python train.py --arch="transformer_decoder" --model="autoregressive pixel model" --dataset="photos with spoken descriptions (Open Images, Localized Narratives)" --train_examples=203450 --image_size=16 --horizontal_flip=true --levels_per_channel=6 --vocab_size=217 --width=256 --layers=10 --norm="layernorm" --norm_position="pre" --hidden_act="swiglu" --mlp_ratio=3 --head_dim=64 --fused_qkv=true --bias="all" --qk_norm=false --parallel_block=false --inner_norm=true --drop_path=0.05 --positions="learned" --tie_word_embeddings=true --init="orthogonal" --residual_init="none" --optimizer="adamw" --learning_rate=0.0016 --beta1=0.95 --beta2=0.95 --eps=1e-08 --max_grad_norm=3.0 --ema_decay=0.99 --max_steps=7200 --batch_size=128 --epochs=4.5 --lr_schedule="cosine" --final_lr_fraction=0.1 --warmup_steps=1440 --weight_decay=0.2
Rows from block 7 of a small autoregressive pixel model, named by matrix and row number. Rows with one number belong to one neuron. Each number is 500 + 25 x the weight over its row's rms, rounded and kept within 0 to 999. All counts start at 0. Numbers have three digits each. After the name is the row's rms in percent of the matrix's.
After each neuron's rows are labels from the 100 images, of 14976, where the neuron reaches its largest size: "responds to" is what is common among them. Only what is clearly more common there than usual is listed. The data: photos with spoken descriptions (Open Images, Localized Narratives). In brackets: how many of the 100, against the usual share in percent.
# gate: MLP gate (model.blocks.7.mlp.gate.weight, 768x256), inputs 64-127
# fc1: MLP up (model.blocks.7.mlp.fc1.weight, 768x256), inputs 64-127
# fc2: MLP down (model.blocks.7.mlp.fc2.weight, 256x768, transposed), outputs 64-127

gate.150 122:525494442483504472504465537525511537493521495462486505476513503455499517521502496507523486529501506490486456501484496528476521498492528514518473497452456501503475514451490501495484523510495471
fc1.150 113:506531486484508501514488483513507544530509547493453532501501514460460505475510481469515526533520526523491531497502497494497531510491559484514480491496493473465465487452494495479457498541520470
fc2.150 109:450506528523496548503495507499485463505481506492517529475505497536479507481486514470498516417496501526520505483461498492493504500514512512521481508526497506455514513529518510532451534492433497
responds to: text has "black" (50 vs 9.7); text has "white" (49 vs 11.4)

gate.405 109:506482482497503509533471492485536549490530473485538531483457478531461540482518487445536522507508517497525463547474451512506515525496556495483503472534498458522489498491467502497474501530538501
fc1.405 118:499468492478499450544513497477503542537540489491567529452473489480485510506495473508564498499480518509520483503527496485483550526518563489466523477515490490487490509481476488499493518505511503
fc2.405 106:510443491505485477515469483490501530519514505462530565488491438477520491452408486512514495535498503494483464499448486496531516549541511484492498465521512455498480521477505490526548503533518492
responds to: text has "black" (40 vs 9.7); text has "white" (39 vs 11.4)

gate.745 128:513495440497500485506480512494538507480526507485519481485497499540506499518510488492459536515518510518491539531522524538527481491487471497528508469499503494502496455468469480495471508472493457
fc1.745 151:534527537460468508506521522527526524483475481494525513516484518497450481532518507479471518499486534529481532493459474471521503502478531515486490513492486529564501447506526530444508490520503523
fc2.745 134:551485465512506507517546505533512490533478470479515535537477514509491528449525473491510537492470508518491486491493468477488482519483510486511489503443478543522484522529489545533495472499499495
responds to: text has "trees" (63 vs 27.2); text has "grass" (54 vs 9.8); text has "ground" (41 vs 7.6)

gate.194 108:494488508508478550472487455508470484490497500469455510506499516531513526485508486525479495506529529430518481512544520480533460470539532519533487524467505452512511520540456483519477512510475483
fc1.194 119:489492505501512551466530502499493496497500500517515510505461510552475550496491520507501487498477492520534486537440463502521553487521489476491516538487535513484502494498479494506519478480500488
fc2.194 125:492465492504485476491472492551509480517482490525479495528503529462477480521481458531497522551495528476535521494504540458503504501542478510489525473496472500482504467554471487532530511497503473
responds to: text has "white" (33 vs 11.4)

gate.277 089:471496497518490451506476487466478481473506500490511480524514484479482507500527544490482494500484514473470499426471533480476535519512495509532501506493508464479506563499488508535490490467529516
fc1.277 092:457481506511502531487484526469505423485488523504481495537497495474508524532535519491503519497511471499503481449483540516485546453512528536513455507518505503532490542489516536533474481494532506
fc2.277 090:548514496505526483527529510492534489494504511485521526536515482542503506426535482502481502437500519527477501508485511543510472499492554491479495481523529539530551500498504482482491507521526497
responds to: text has "water" (30 vs 8)

gate.313 122:488529482507520465472518522525493519485538453487522511503497493502510472503476515500516483542476499511466481521493509497466482551471482483532466458503510539505466502520505478482472465490456457
fc1.313 109:484524512529526502484485518468470451424482509494497461505483454478531475549473537517436473490512540485488489483507477488544511467528569492504492541498545478513508520472483476498502510515526512
fc2.313 112:530530498468500489499520445490499558498519472483492474498512456483470486536511462500535494607488470526490493502464484505474524538500542510569510486523521441480484513511498533503547527477502468
responds to: text has "sky" (76 vs 24.5); text has "water" (28 vs 8)

gate.195 127:491457497500488460557489498497456518515501518487468485483478494453526488492452478478526499498475469511479473473453485497466479490504459531508475497476492492493482510461501532529520533481481470
fc1.195 128:451492466510510477566475528515480526504518544493496513514521461478512479533447496505495488519470507508454509495477526511469494516510459513488476496519501508508474512524517468523514554431485462
fc2.195 121:474503486521488491535451488484482535496460511502528522491534470488545466496512529515481455488514517509492500490529512495535488480519499473474509468522506487456503538521512504427462517508526483
responds to: text has "grass" (30 vs 9.8)

gate.744 119:540517541469472526514495515486491518519486484491560501507473539486492472513510512468517484496528474521469516510537481512519520500472509461524533505492510510534505479490495559477473512485515494
fc1.744 127:528478496497527511518506515496491491482503469485469485482511493489512453458503546525485509496480490526509514519519536477532531528478483475528492483485504487496508517487509484444551503544483492
fc2.744 124:497508459507511516485492476480512496495506508519505547495510487495559525507488516475470483475516496530562511531488493487556490492515528504491501485483500473403511458495491508464505521491502473
responds to: text has "green" (26 vs 3.9)

gate.584 104:472467488506454493483476507479484505538512553481483550522469532496516539447493531522493540529491451534478507500516500478481508516514500506492499508513503507540500460532517550476496530473473485
fc1.584 109:556498529494520488526505498493535482459507503490534512514494481495464498465494507503495525495520550499509495497507513524487497496519468533535498508477475482494486497536528520507472488500519460
fc2.584 109:461533480479530505526468506486515491536520513525500486470478472527466518486549541512526484487520504493457501544470509508494461481459489504522514510468540444543515482479490480521512457508481489
responds to: text has "food" (25 vs 3.1)

gate.541 123:529504491451516514555502539539529545516514514540473501480456480510506495528490477482472493531493495515503531470495472500477513468498507534502504484498505473537502495508522493483448513461486446
fc1.541 127:505512475482483519483475534484528449390488491490508456488524510503531501455513533487477503496526479500471498522487491539540478486460500515513486518540508506534485521481502466518433464478507495
fc2.541 115:493482496547496482469548485503476513537511559474518497485500493464474471489503517547539521485503508483464501526494533528455542458561427478488501501492477519488498498503502541477513508460548480
responds to: text has "grass" (30 vs 9.8)

gate.673 106:463476490471502469544477514492509526447513497512522478481468490590530528495498514514533493518460503467480464452497464490528484517490534509484517511483498527503476452474549498488529503492510476
fc1.673 112:556475515503517471484499521498494511491549486467509485453500485470519462483508505504503512499495449508470542525516570489491479538496488514518526490470506486475513535582480549533498523506542499
fc2.673 115:540476522489494528513542512505476513547500496532513476485485526487558472553477517472558522561491511521454514482543478497465453468487489514435493479459521470540508466487530500485533499510487507
responds to: text has "red" (29 vs 3.8)

gate.311 106:501500472511495479495465491458477481498516486495484486506499530507514474501513533527564521512501442503493475476494498498459485515535413491564508513461512497518498512491507563539486493485487502
fc1.311 116:523528503493465497468486475509501472483548485448489491488519488457511502494517471516506502484501488514513453552436504532486476514469496527520501532489512486467473507491472539567474534504472465
fc2.311 117:551516526539483539532516504509479461497512488479539496536526509466529503502517495489532501499504481509468520538498485516515506505474508499495511514462483491501501498526512528504483516518461504
responds to: text has "trees" (56 vs 27.2); text has "sky" (51 vs 24.5); text has "grass" (40 vs 9.8)

gate.764 150:482507499461512514529474509533483519533500538484508544465526530459474474566554478513505501515506511521452524515480517477493518490504558484460529471439489506489519487491489488491495511508499504
fc1.764 178:539482496503457533492505511501485487478531466492524482497489508513500504491499527483516494503466460437510528476514542496460500512510447524537489522522472539459463499531526536516488505446493478
fc2.764 121:484510523510488487508480509483488498532516473497531461524482525541506502518509491511500492428460494482495516498542520505441482474510417487499493504494504529484478488501510534501524464438520485
responds to: text has "black" (52 vs 9.7); text has "white" (52 vs 11.4)

gate.491 110:494476525467493421547485526552487491524498492482500514480511495483491501491539507476511513513515549497499506474480498482501535499520495542509533495476502508491518506504544457517487473461476482
fc1.491 115:510482504495524485508510503530482498511521519521505477498506486492511475469470508472525504488471500493457491489490462522455533499525493530490537511498533492515522471486496508529499465450559509
fc2.491 127:528450504475480539515521495525480505492495521472480498492506517450513494531481509521497477516508503491524509503451491506483524515487530493521528522508525504488475502486486493481477507540478478
responds to: text has "red" (28 vs 3.8)

gate.364 099:513499524476495496511507483506484506500514512498533502483495528505476537483542502469494482509513501463510516509556456461435535518513508530482500483505502470558485461498507542469544484480487534
fc1.364 083:531516517475489477459499495498496476505531494527517496462523476524474480513498459514516487494504512482529506492502468483538507505466505488505478506485513477495503480491492509500525532424501479
fc2.364 081:502518480544527473532513483470515491497529491500496503533491510500472517506486475549526524668510509561511511527480509516484467498511484510506475485476522513502504474515453429507565473506477484
responds to: text has "lights" (27 vs 7.8)

gate.176 099:484495492520468497478500506504471461531536486481509478473507555500483439543527522480512498504489512491501473503505471459446521523514534522522520496493512446497514548515509505498493484493523501
fc1.176 105:522501468486499470560509487494546548457512496491507545525478484506527516495525481500536491494547490506503503460549495517532458502464518517494480471493482514537498447485500459494489465552492486
fc2.176 113:541515534493511508547489517545544503519497504506503507502479510441531496480530495455513471474482528466504520480511522505507494497532521548562510493482461521462508514491497489520479537479440487
responds to: text has "food" (31 vs 3.1); text has "wooden" (27 vs 4.2)

gate.378 109:486487512500506454496524476501527478547490497499496497513471489515483503467506491501496505514504486483463539507495488508454522479524450571515499483503491516552492461450511506514525451476529492
fc1.378 116:470515498535486472514480489498461463488507509476557484501483521489502493500510532538479472483521486465495481540470510539496520521499482473485499574512493526467480478522448519513511520518506523
fc2.378 123:519528512488501534457476494551538475476514499556497474490470490507453519473549492504542492504483483493479506525487492518462518500493505494473496519472506500501513478506478513535493479496460485
responds to: text has "water" (28 vs 8)

gate.480 106:502499519513502498483517483504519527516521502488530528463471522516503492477517511478492501502544510486494525466570459486510487510503521486497515455508511501568478470510547468478497480462497468
fc1.480 115:435493530497523503538482478503475472470485503517445504499521456470513490496546484537547461500502439507514478520472546517466507490501492524528506561481474493474491521501472478535493541522457499
fc2.480 110:506470457493504533523497479500523496484511457479496500471516507520496495469480464474489492567514504469504534452534526476519440476546520520565459487520468511545505502494484475501538467511523479
responds to: text has "wall" (54 vs 20.1)

gate.571 057:502525428444518490483517526517488539486534498493576524521507474500507507492486516515488457490495492512485509474504528478505425517498539495498496476498496537475493472538483475508553493491525498
fc1.571 050:532520493450494521552502529516479552491499473467528483514534468464511492424461515510512458499495513505485504500517551540480478543490555490497494505508473503502527494507508459499491483488502472
fc2.571 059:550496515456452500492507488536516521522483461492562496491499504517499490459495512499508488483490519532502491493495489487499517497508531525525501492525511504570533492463482511527473498520482484
responds to: text has "plants" (25 vs 9.7)

gate.97 125:520484493516472516466461496518505462414510491486536499463486532535494552448539554493488573508492526511546498511511499553507501479491525510498507522487496517485487480479521517509426503426493458
fc1.97 111:457497503505504455500501496464510508527451495486485521526484479508521501492474455494551486497535472523463529514488489479482567540533520557500507452541486483481500482501484514506506503540515500
fc2.97 120:482543465502523513495462577533488529505499480496526504518468497531458495510566504454470535479510521516469505525534492486541473538463502499502491464524508520488544489496508501516470518500490537
responds to: text has "plants" (25 vs 9.7)

gate.198 093:483475516507496520512451526492500486507474503481504479474503558501481529515498500505515527526484470494539500499493512521507478523487462489502497523495472511456475519491474531535456495473480494
fc1.198 102:495492502500471444492529480509481484492511466476512508539473466524531468490531502511513495497520546508473522522511491458454549489501545546493547490505518505546509479516528516459534497484529488
fc2.198 107:467484510518485457480486522500463524435489410502506503509492495561509457501491538494524501453473477491496499515491492464498477496516487533458493521479494473511534490484516499518462499524496539
responds to: text has "water" (25 vs 8)

gate.633 137:506469482477474482553481506532496513456531463471494482516478520486488500481531514477485491588494484460501472496528487488465481478473492522533479521476472503521477487478482506447479467474473456
fc1.633 055:524493519490504502492487490515521467532530492480456503483491504517485498491518441504445497547511475506479514471510498512513502494474518529530481491485521489511463484534489456521492477467502483
fc2.633 057:536513547478477526495494501496536520556524478491523490518489512542488502519505493504471499472505542517509502451511537516480510497530486481504531504481525491512534506523502523527498519510526503
responds to: text has "sky" (57 vs 24.5)

gate.607 098:539482530492496466497531511464469497509539500477518472477520481527498449482513482490552525482528493488472492510473496485487552497545511524490473440471513545507519492466476458468555502512512525
fc1.607 110:515479493520461457493505508473469494497542504452516516487514479487508482502531503523535552475504508479452486534478504481478515495537504549482486438507494516532499516467501511473540476483517517
fc2.607 092:474513487530510509467504452426489490419500521474478491467536514421489475494487497524517519446532504488488510484495482509497534501543485491513473506469497491474499494498526508508505488485514559
responds to: text has "table" (31 vs 12.9)

gate.115 098:467475452499504454567518503472477514507509498489479491455481487514535516459529473478546517520528462501503491502499472483523482517501524542524472504481513471477517458499471497520492523541495472
fc1.115 098:473510492516509514559486499500482509498519476488509527501493496485533506423542542498495509504521502491472484506540463509529489522510490495510451540517514486508494475555493504509515508514495486
fc2.115 101:516513486488527453521491489476486497517514504521457491478460485521504492484523481537497510520495513487524493486541547505448512471526503493532486502432512451458473491465467522479541509469519485
responds to: text has "flowers" (25 vs 3.1)

gate.46 118:481487516477517501529493513515505567538472521492458504546432495525522512483518519486511498508498481466462497479492457525495531468512487563457485525506498530560517431509526547512500507486504485
fc1.46 128:532511512530470491509487510481476474535510542495538507521516497460512480484499509531541490484474496458497479527521537507460488506514477509528493501489484517499493519529511565501519548435544498
fc2.46 123:541497482524543499490531531489484524531463488496551509497466502560495484531483504473479493479490469516515519496548522513490469482458496499526521525520519483526491505489520487506456476533466526
responds to: text has "red" (29 vs 3.8)

gate.527 127:497502486491493507464506514530503518499544505463489503474517505464490505477518505476512492583481535486493492511482475489516494528480512466514499511475492490504488510471487491493502499522486453
fc1.527 102:509511464494520501501497517543524542514506534523467504519465487469482523476531501465536483510500540529498495498467453514516460499493534502491482528507520442479530477473484508525481528501482478
fc2.527 110:536508500474482460482519487502503507449518473497500463518551541415493517476523520496484500476494481515467489534501446540516487493449500522473533518505508518539477495502531510497511507495512494
responds to: text has "black" (47 vs 9.7); text has "white" (44 vs 11.4)

gate.484 086:452505481480494453501499527484496496415523483505500504509520459519541474502451489502501540511479494468473501512506548483506470552512483521491506461506508480511518468502512525510502526525544491
fc1.484 079:531485456579524474502505489487498557544515504500517489494505473505525520499533525529524532492506498502509527499492549504476537512510511504528526499474510496465537520465483482499542525509474484
fc2.484 078:534499537466490499494454478504484475469453497476486535544491507485421538488465486514490493481485510460492513473490476498529472480509529517534451501530467520554472502481519496541512493484512559
responds to: text has "lights" (29 vs 7.8)

gate.260 109:507507480495475503498541493499505460472502524498485450464491533495503518483532478474517500487491514489521466501487456535490474462477479475493488471484454504479503511500469502534519509457492515
fc1.260 117:475501491506499445491516503542508495472499502512527481511468514492530514487476505478506458509472554472491471485478479505495509502499479519481501491531471500539491533524507529555514521442514509
fc2.260 107:518496509485514513517529517470493490476444519517490497524488494458440513463501502499481516374476538510465499495461465532533498506482530500467503479504528500511511516485487512478489475530518555
responds to: text has "water" (26 vs 8)

gate.170 109:503487478465476489525492525518517541459564489470503509480494495506436498503497488466483483545478510447507493501551472489470470522458471499520512529465458492571468494474491536521497483464489462
fc1.170 090:514474516503496497527464477495467489480484509499481498500514539487487491491509526509459530544510479510475564496519538488525521489518513503512507467491486528490494492505484500463468459545506474
fc2.170 098:464509509514495521491496528502502500551477482498513523512483494539468517499490469459492521400535536513487536512468503472507508474529482518479457479513500506457504510520488513515473500494503554
responds to: text has "text" (26 vs 6.6)

gate.464 105:469457479487473545491477474531493478456491522496482478479521519526501535471517488482529516508497488457522459453515503503471501454498469531484493508511510441500505445478519501530489445449525532
fc1.464 112:533517495460514479568473479497502514502509552478525515509519467496475475518495450456497529498576467490501510523509510502514509493541528521511492483525489489450491524490492470466480499505532479
fc2.464 117:487546507523524504472487511517491493468472482507502492497503554515511527530523517501476500496475431519534486510509490527497524487473473472543490533485500522469464498552517502469508493492476518
responds to: text has "table" (35 vs 12.9)

gate.140 096:510513497481519486529493504506487502455478503506496511503517468468443484511538515490466514504500537468458496550524506504548437510507483523510456487483482493435516533511504482513484511516490493
fc1.140 094:484507487516503551518502488506537439516491503502496487487520484506478524493568502489476526485529532506492504507476595545480503500505456493514483492453489496467466506499518446533462486492533492
fc2.140 089:504505509484510513479501521507510501502553476470511493525492526490483537507486519550468485611512513493509526544469537536502501496490464455552485516492464513481464468503500481492500486503470466
responds to: text has "sky" (53 vs 24.5)

gate.732 123:527475495422510500512503515527522504487484490512506525489478490475496515545498480491451478512457490480470492535505496500433515478501486513540484506504495502537507547522550515500437492476525489
fc1.732 133:479509465519498494487474517487521498481504479519468468539524514533478523493496522513553504483512513535525493500503523544543463497459489468485493495510512484497487511507481473531528477500485508
fc2.732 135:506470469485543488455528473531476494500437533493531508481477477467541496493534520483435492495501516470492520477466466509493541514469536516442482479500500510466519513521562519440497508478557507
responds to: text has "green" (29 vs 3.9)

gate.110 102:569489503487487462476493468482507532537476491525467518528479499532501526526513456528488545501446504487519488514495518484497483441557474515501519490481504462509518459493531515468513486454527519
fc1.110 096:494497510520490501484484471526492489518514541534513518492512508490478521495499474481528494502533470503494543446508442517536507514554511518512523483526490486504513499485508452516494503498472521
fc2.110 096:479537508498495535486530516495534479515517444500501467499491522587500520529491483514526503522511494508489481500490513519488526488513503464519482487489510517500510514496483481502489504524528496
responds to: text has "color" (31 vs 13.4)

gate.547 127:516513486440486503540475534521540517490514452512463487496468490558484490483505473467495499526496506516526530477512486479504479516445532513502496503491516498535479475489526495488484505501462493
fc1.547 155:476467508514555442519494492536538537494481501520469490529458491477547492553494495540443471510486530484495472524491485523499518491506520508514462513458498483505546531536490492474485526503538481
fc2.547 110:534463518494505505503540492486516497530466512525514504515519510538535505495537492521454474497492502495519508469474477500493505503506522488496478457518512496483522505514502525446490508501515525
responds to: text has "trees" (64 vs 27.2); text has "grass" (52 vs 9.8)

gate.220 099:533504493478448504493485490494538481498493471484462488510492476512464461513530485429520478513477518492447461506474516500483456516501474532488503497522482479555514450439521506528482479521509511
fc1.220 096:439517469504511512503543516501526455454489508483505465511474519530524522491477492498471493508501497538488472501507535498475526460438482525487509489450487494501487496468470478486499493517482485
fc2.220 098:450511535474475501494502510523527544519498484488535510496520449509427519532522498517496522437485510504478511484487494502527495487550497501508509497499496519488480540473515480518446497487495472
responds to: text has "man" (29 vs 12.1)

gate.594 114:506474486515517477484498484537476508507517541490515494465489494506502496464502481478451500514489491484480544485553519508491483511504535458517492468498522523520496466480551472493535489451486476
fc1.594 109:525521516496495510460547483487505489524487509495528506512488500530484506500421525501478538492486517514471507545464479489541516533480479489479515456495477508526494449470489506469506489474547495
fc2.594 113:474488500465517486463509529512508491501526518476487514464491521535472511485461521481496523473455470534487482547493484517489533516431496456471530502515529497485498481506478534519435491507486480
responds to: text has "wall" (41 vs 20.1)

gate.66 106:541494508508489500478505521514503507483494503510496473487476540509487522500483517468458546525467520518502532533518453474548514503509522518506548466492500468513518505535508544503533523463522508
fc1.66 110:509482535474503491531489531495503519498488504515470485432467524486487514517492506512503490527446507518475484510487456501508476543514512495472507504488502519503525523480504495509506503472462506
fc2.66 107:485513553500517463486495539482504459497482456512499489519497473532473526441545516492466515426513497528461478496487466495541523514471501495508490457550519506510510547513503507460501536503498546
responds to: text has "sky" (61 vs 24.5)

gate.488 121:494527494496502456499514529500495537504534478489556497509479513459496452505527507522519518517502537534474510541503495492519523521512531475488492459459480529521497514488475526439508514505518508
fc1.488 104:552497491481493497487545451491517496527520495491488480535512523511459503477462489515546538492475489484488496462507500490437500471512469532525505502506484479486477533478544498530503466480487501
fc2.488 112:525497479515499511488490510525525518445514476518499486512492519552465501457522567501513510488462493470463449502538493512528522540486466506485512493524504509509505479474542524507509500439525462
responds to: text has "black" (43 vs 9.7); text has "white" (43 vs 11.4)

gate.524 107:515529495495527467476514494486469559456522495514520501495484494504553471531440480523518501508479522470462495501580481531558452506523504492516471479521502494547494468535513486481513506487499503
fc1.524 097:485488559543481523477498533502517486565522474507493538468504517486504516519548517516513511506534526499539587501511551505487538473474514503471534518516505520499509476475525469470489501480462480
fc2.524 094:492513520488526527462504516532480495512524472501549510482477525503494537462521516457474510522521494489527551507527517515502485478473464502519456497483512505459500541457519541524507515487533496
responds to: text has "wall" (42 vs 20.1)

gate.569 110:514530505479494477498489487502529503527495487499495490503488505520464486523457482481476554506510495531445519530470495470520514495463499483501499454487477505483537423475522477457515496535502489
fc1.569 122:535514514497466518471514495500531485491489510522549511503486498520470494495512554499512537479512532483470502522461434525533515485498510530463497490458539516542476465467476525479493505478501501
fc2.569 124:484486473500480528535494490518490511502534488488477499525536496468544516483512474528528477498474461505494521484491504465476470504529502505513484517489496486501506558544542519543496487473536515
responds to: text has "grass" (30 vs 9.8)

gate.415 113:509493523560505487546493520467512498519555486529466474525504486483511489492550491539497470516487483470516499514543526511525425479459492519545485516455469453490497497492473474519515522512468486
fc1.415 103:468506505514494479528473509484462508496505587486501523532502481471501502469524551493488537491541514490495504485536525521503475511513488500483499501484531531489468481516537559425516517484519494
fc2.415 107:490526527462495482500503488519498521498472566488493502479489490515491489481472487513481477512456493479485483472525499505469501463496515515465507506519568469510532451506519501498498526472525512
responds to: text has "trees" (62 vs 27.2); text has "sky" (58 vs 24.5); text has "grass" (36 vs 9.8); text has "water" (26 vs 8)

gate.189 110:504481517502515501533445494500498498464489489493469512504483501486500499561508494496481469507506529477523480540480527499517466519541486523539475516520483475515502534476538522511472494534523486
fc1.189 117:515511521435454522501526504501547513515473478524481533454518536477496504507471500506467481509489536512478451486476498519543492497505531502499502465541516556486518503503529482439490526540498506
fc2.189 116:545507543511539515533492513506513490551463536501484486482492467480477516487546473489488494454536478461482531516542511502527481453523529488474502508508506477511511502461445436543499476460512515
responds to: text has "red" (25 vs 3.8)

gate.676 107:512476489530457458486515511538496501485510486468495508487506488463498456485548490488467510522478555485511458507472479462488489505499500487489493492485500525471498498517517530492519505454480527
fc1.676 092:524526504499530553508512515537514508508494521535522531493458499524495521499508507492511498482516509508521502512525535486479515495477465473493539458496499512522505502425487476461518472501497485
fc2.676 097:485519493510508481475476493488495524468520490492522516544503536488515500507484488528505511531453494520469515493549561488533552501524449506485540498520438495544485516478517475510498525494543484
responds to: text has "table" (30 vs 12.9)

gate.203 054:502528520513462504522497489492530518515510479528471485507500487447488494487508525474495514492479468466474499513468507460489516544487478518538520491507449481479562553525496459467503517491509509
fc1.203 054:451502524499467491501437499518499497520515498487503513527503481484505491492539534521513530514502472480480549512468518484519503496530498516504515515477476475486532517523523507502478476510481507
fc2.203 053:529515463471493515535498514498502494564500489490553476536490494520451497518482509512522467465496467480480535480470539455471518507483468546521507506521544474505526466508485521475512509467493488
responds to: text has "grass" (27 vs 9.8)

gate.517 078:484496467495519462514504495490491509437499473519456493512479523557522533508531507478502511497479499511483524485501534507497436512484503549485511505495484479475482452477526545531502512519527478
fc1.517 069:456523499500525493454544479520524514456482504502418490516477511587524541513497472467531550507513450546515490512503538511458514497489507559476533500458478513497486456451546500521471522508514477
fc2.517 077:490564499442502512467489490488511520493483507507499496540542536513480531547531514542467525465509506508533530487496477542531511514479532481541462499539501503549523537493488465504493514486521489
responds to: text has "red" (29 vs 3.8)

gate.377 100:489494532524477507458484475486522521528503506482479501503539543454509508511557487509505512510506499472542515532519500501497478471517488540487493507524482457570513485506497489521494525481524492
fc1.377 111:462464466493484473538509505514480500513513473486511442525493506556513495460496527482538512508513540491471509519489472479457499508497525465506534520485569480456517521527511530484506488535489512
fc2.377 113:513481531481456501514484528555510529473470497500512496486491461522505467490558512483485515452525517508518531499493527432502490490490479558471508494488509480544513506483553536487508525500487514
responds to: text has "color" (34 vs 13.4); text has "red" (31 vs 3.8)

gate.465 092:473506451516471460536486478464524514521532479490480503472508530513474481517537469511546500509503489489451474529526479532495509477505488498521467499520487477481514489469482524525515488467503518
fc1.465 085:479472507455515475519479507460472521511508499474459525480463474526480482456485480482524505489496458503480483513516528433467505587506476560476510496485466477502508536522505494527458546535514494
fc2.465 087:457518496473486519484515508511507505496552476470517512500514513495516517540438511478521507505515537537496524487461495478486496506516527500530464507486524493438490547524489532503488499528515460
responds to: text has "black" (26 vs 9.7)

gate.583 078:491512473471488431482495509486505489524522468503497477534510486512483474569506503492494474502512521454451476487530481499519484466483471526519562501490518506545477537512507527500496469484509499
fc1.583 074:482507476516524505487475503502509445487510509496493503482517470504515502488450490502478488503483482464509476531507504555498537497517495484451462496532520501546468508543524498481467492465535509
fc2.583 075:491485526513497498508493487498528524543520505508507496515488479523510500489481489498496495478524529521545499517495489509536520445502483540485503522489501470551468486507459469507568479513483486
responds to: text has "wall" (44 vs 20.1)

gate.502 094:520490532505498446521475508474512496536508523478528516506505495524468482455553504474508534506530453493507524540535459472540508515500490528516492479494527509465497492483494488498494517503483468
fc1.502 076:490483506502509493486490539535536533512514514514536482518529483468507505525553541498456499490510484494503508490518454481571523488443465476553545489474475540522521485451515487520483528506530486
fc2.502 074:569525508544501454504532506492536526533514524520516521535500507523536532464505517494554499592515525479523476505556492525499502459514496533483509501508553497479503495435482487500547504496456490
responds to: text has "food" (28 vs 3.1)

gate.641 106:508494460479488493550517469534511483416506456492458496476444537497517501470519519496455499507506499498500547467520487504443518488463507553537481534490481462526506483514547500480460480476509471
fc1.641 110:488513502508474462471494535516485517540501525491520507501520492501485470554486479548531487514481515476504492497481444488548464537513496430495500479490493558450481478489444478527521482514452531
fc2.641 117:504529553494446501478485520520479459490468502484512482469513492502486535485532530475542495434500482524508460469472497515510493527500541521484495502523500532522496540469522504550461487497483571
responds to: text has "flowers" (26 vs 3.1)

gate.457 094:476524506496502535461520513457526491494485438510517484507520542491535513529489532517511488503540533520493483472501498513552467486459492495559518504463494501467473500470473462481443512556493477
fc1.457 079:508504524473495512475505516460511511491497463486524491486530540494523492525483519519511519509520528553482536502502497492577472481444522475530473500458495509445502482455477474468512490540520499
fc2.457 077:477475527527490508490462490471465454527510536498502502486510474491520510522522506509495521463514492533472515525489488513503497481505515488487530501514504502507497500521510512520455537493496546
responds to: text has "sky" (90 vs 24.5); text has "trees" (87 vs 27.2); text has "grass" (40 vs 9.8); text has "water" (27 vs 8)

gate.240 120:542507461512489496527511497523518515498504505526495497528481493497461450503509504501465506506528468502498531518493493485524473496486470498513462515473501495503502431526484527413496500520492465
fc1.240 129:544480525489467511516519489492485508463487537471472497506496503486513500521483510538482498520524482466493490470478479482507514499479479539502526540467488521511491465505531506480507504499494468
fc2.240 125:473513441478490510508545501459466541531531461506503492504480510524505526549520503461542489485470501523513507513492475522493477519477508494516478517504474472537465537514489524490495494528515514
responds to: text has "lights" (25 vs 7.8)

gate.158 103:516476490448485463494514508493563521517512495536486531485491496485489514502506487510530449499476475492483487485542473536505483521488494502504492516523488510541508547496551494510511491465487499
fc1.158 113:494465534523537553440491525494473522490495490485514499498505484520496525509472525508448501505459489489540485528480458487478525497514493482492513524483509516526489487510502524489487522473517505
fc2.158 113:501496464493462498555475501498492508504473468492525514453505488528515489480514516472499466519464470530505473462507506546490496497516487533504454519490518472491493548484520507503513467489480535
responds to: text has "sky" (63 vs 24.5); text has "water" (26 vs 8)

gate.29 125:543541463458488550531485519531497498457510491515479472507493529515517499482506486471479514515504461521533508529479534504484457482450492493524511507477524512513477488485500530492468522481464467
fc1.29 132:520529543456492531480494559542504495454456509496506511492457508503497488509445496475503488511521536495488550445502482471510512474509574509487479522505507534532485473517563500457466496502483506
fc2.29 115:487514511499474474489515554516459485509435521478513514477477489473474486507502521495516511481485459463469453466494520487457481492484486494485487513492491554507469547495492504525511489477500512
responds to: text has "plants" (26 vs 9.7)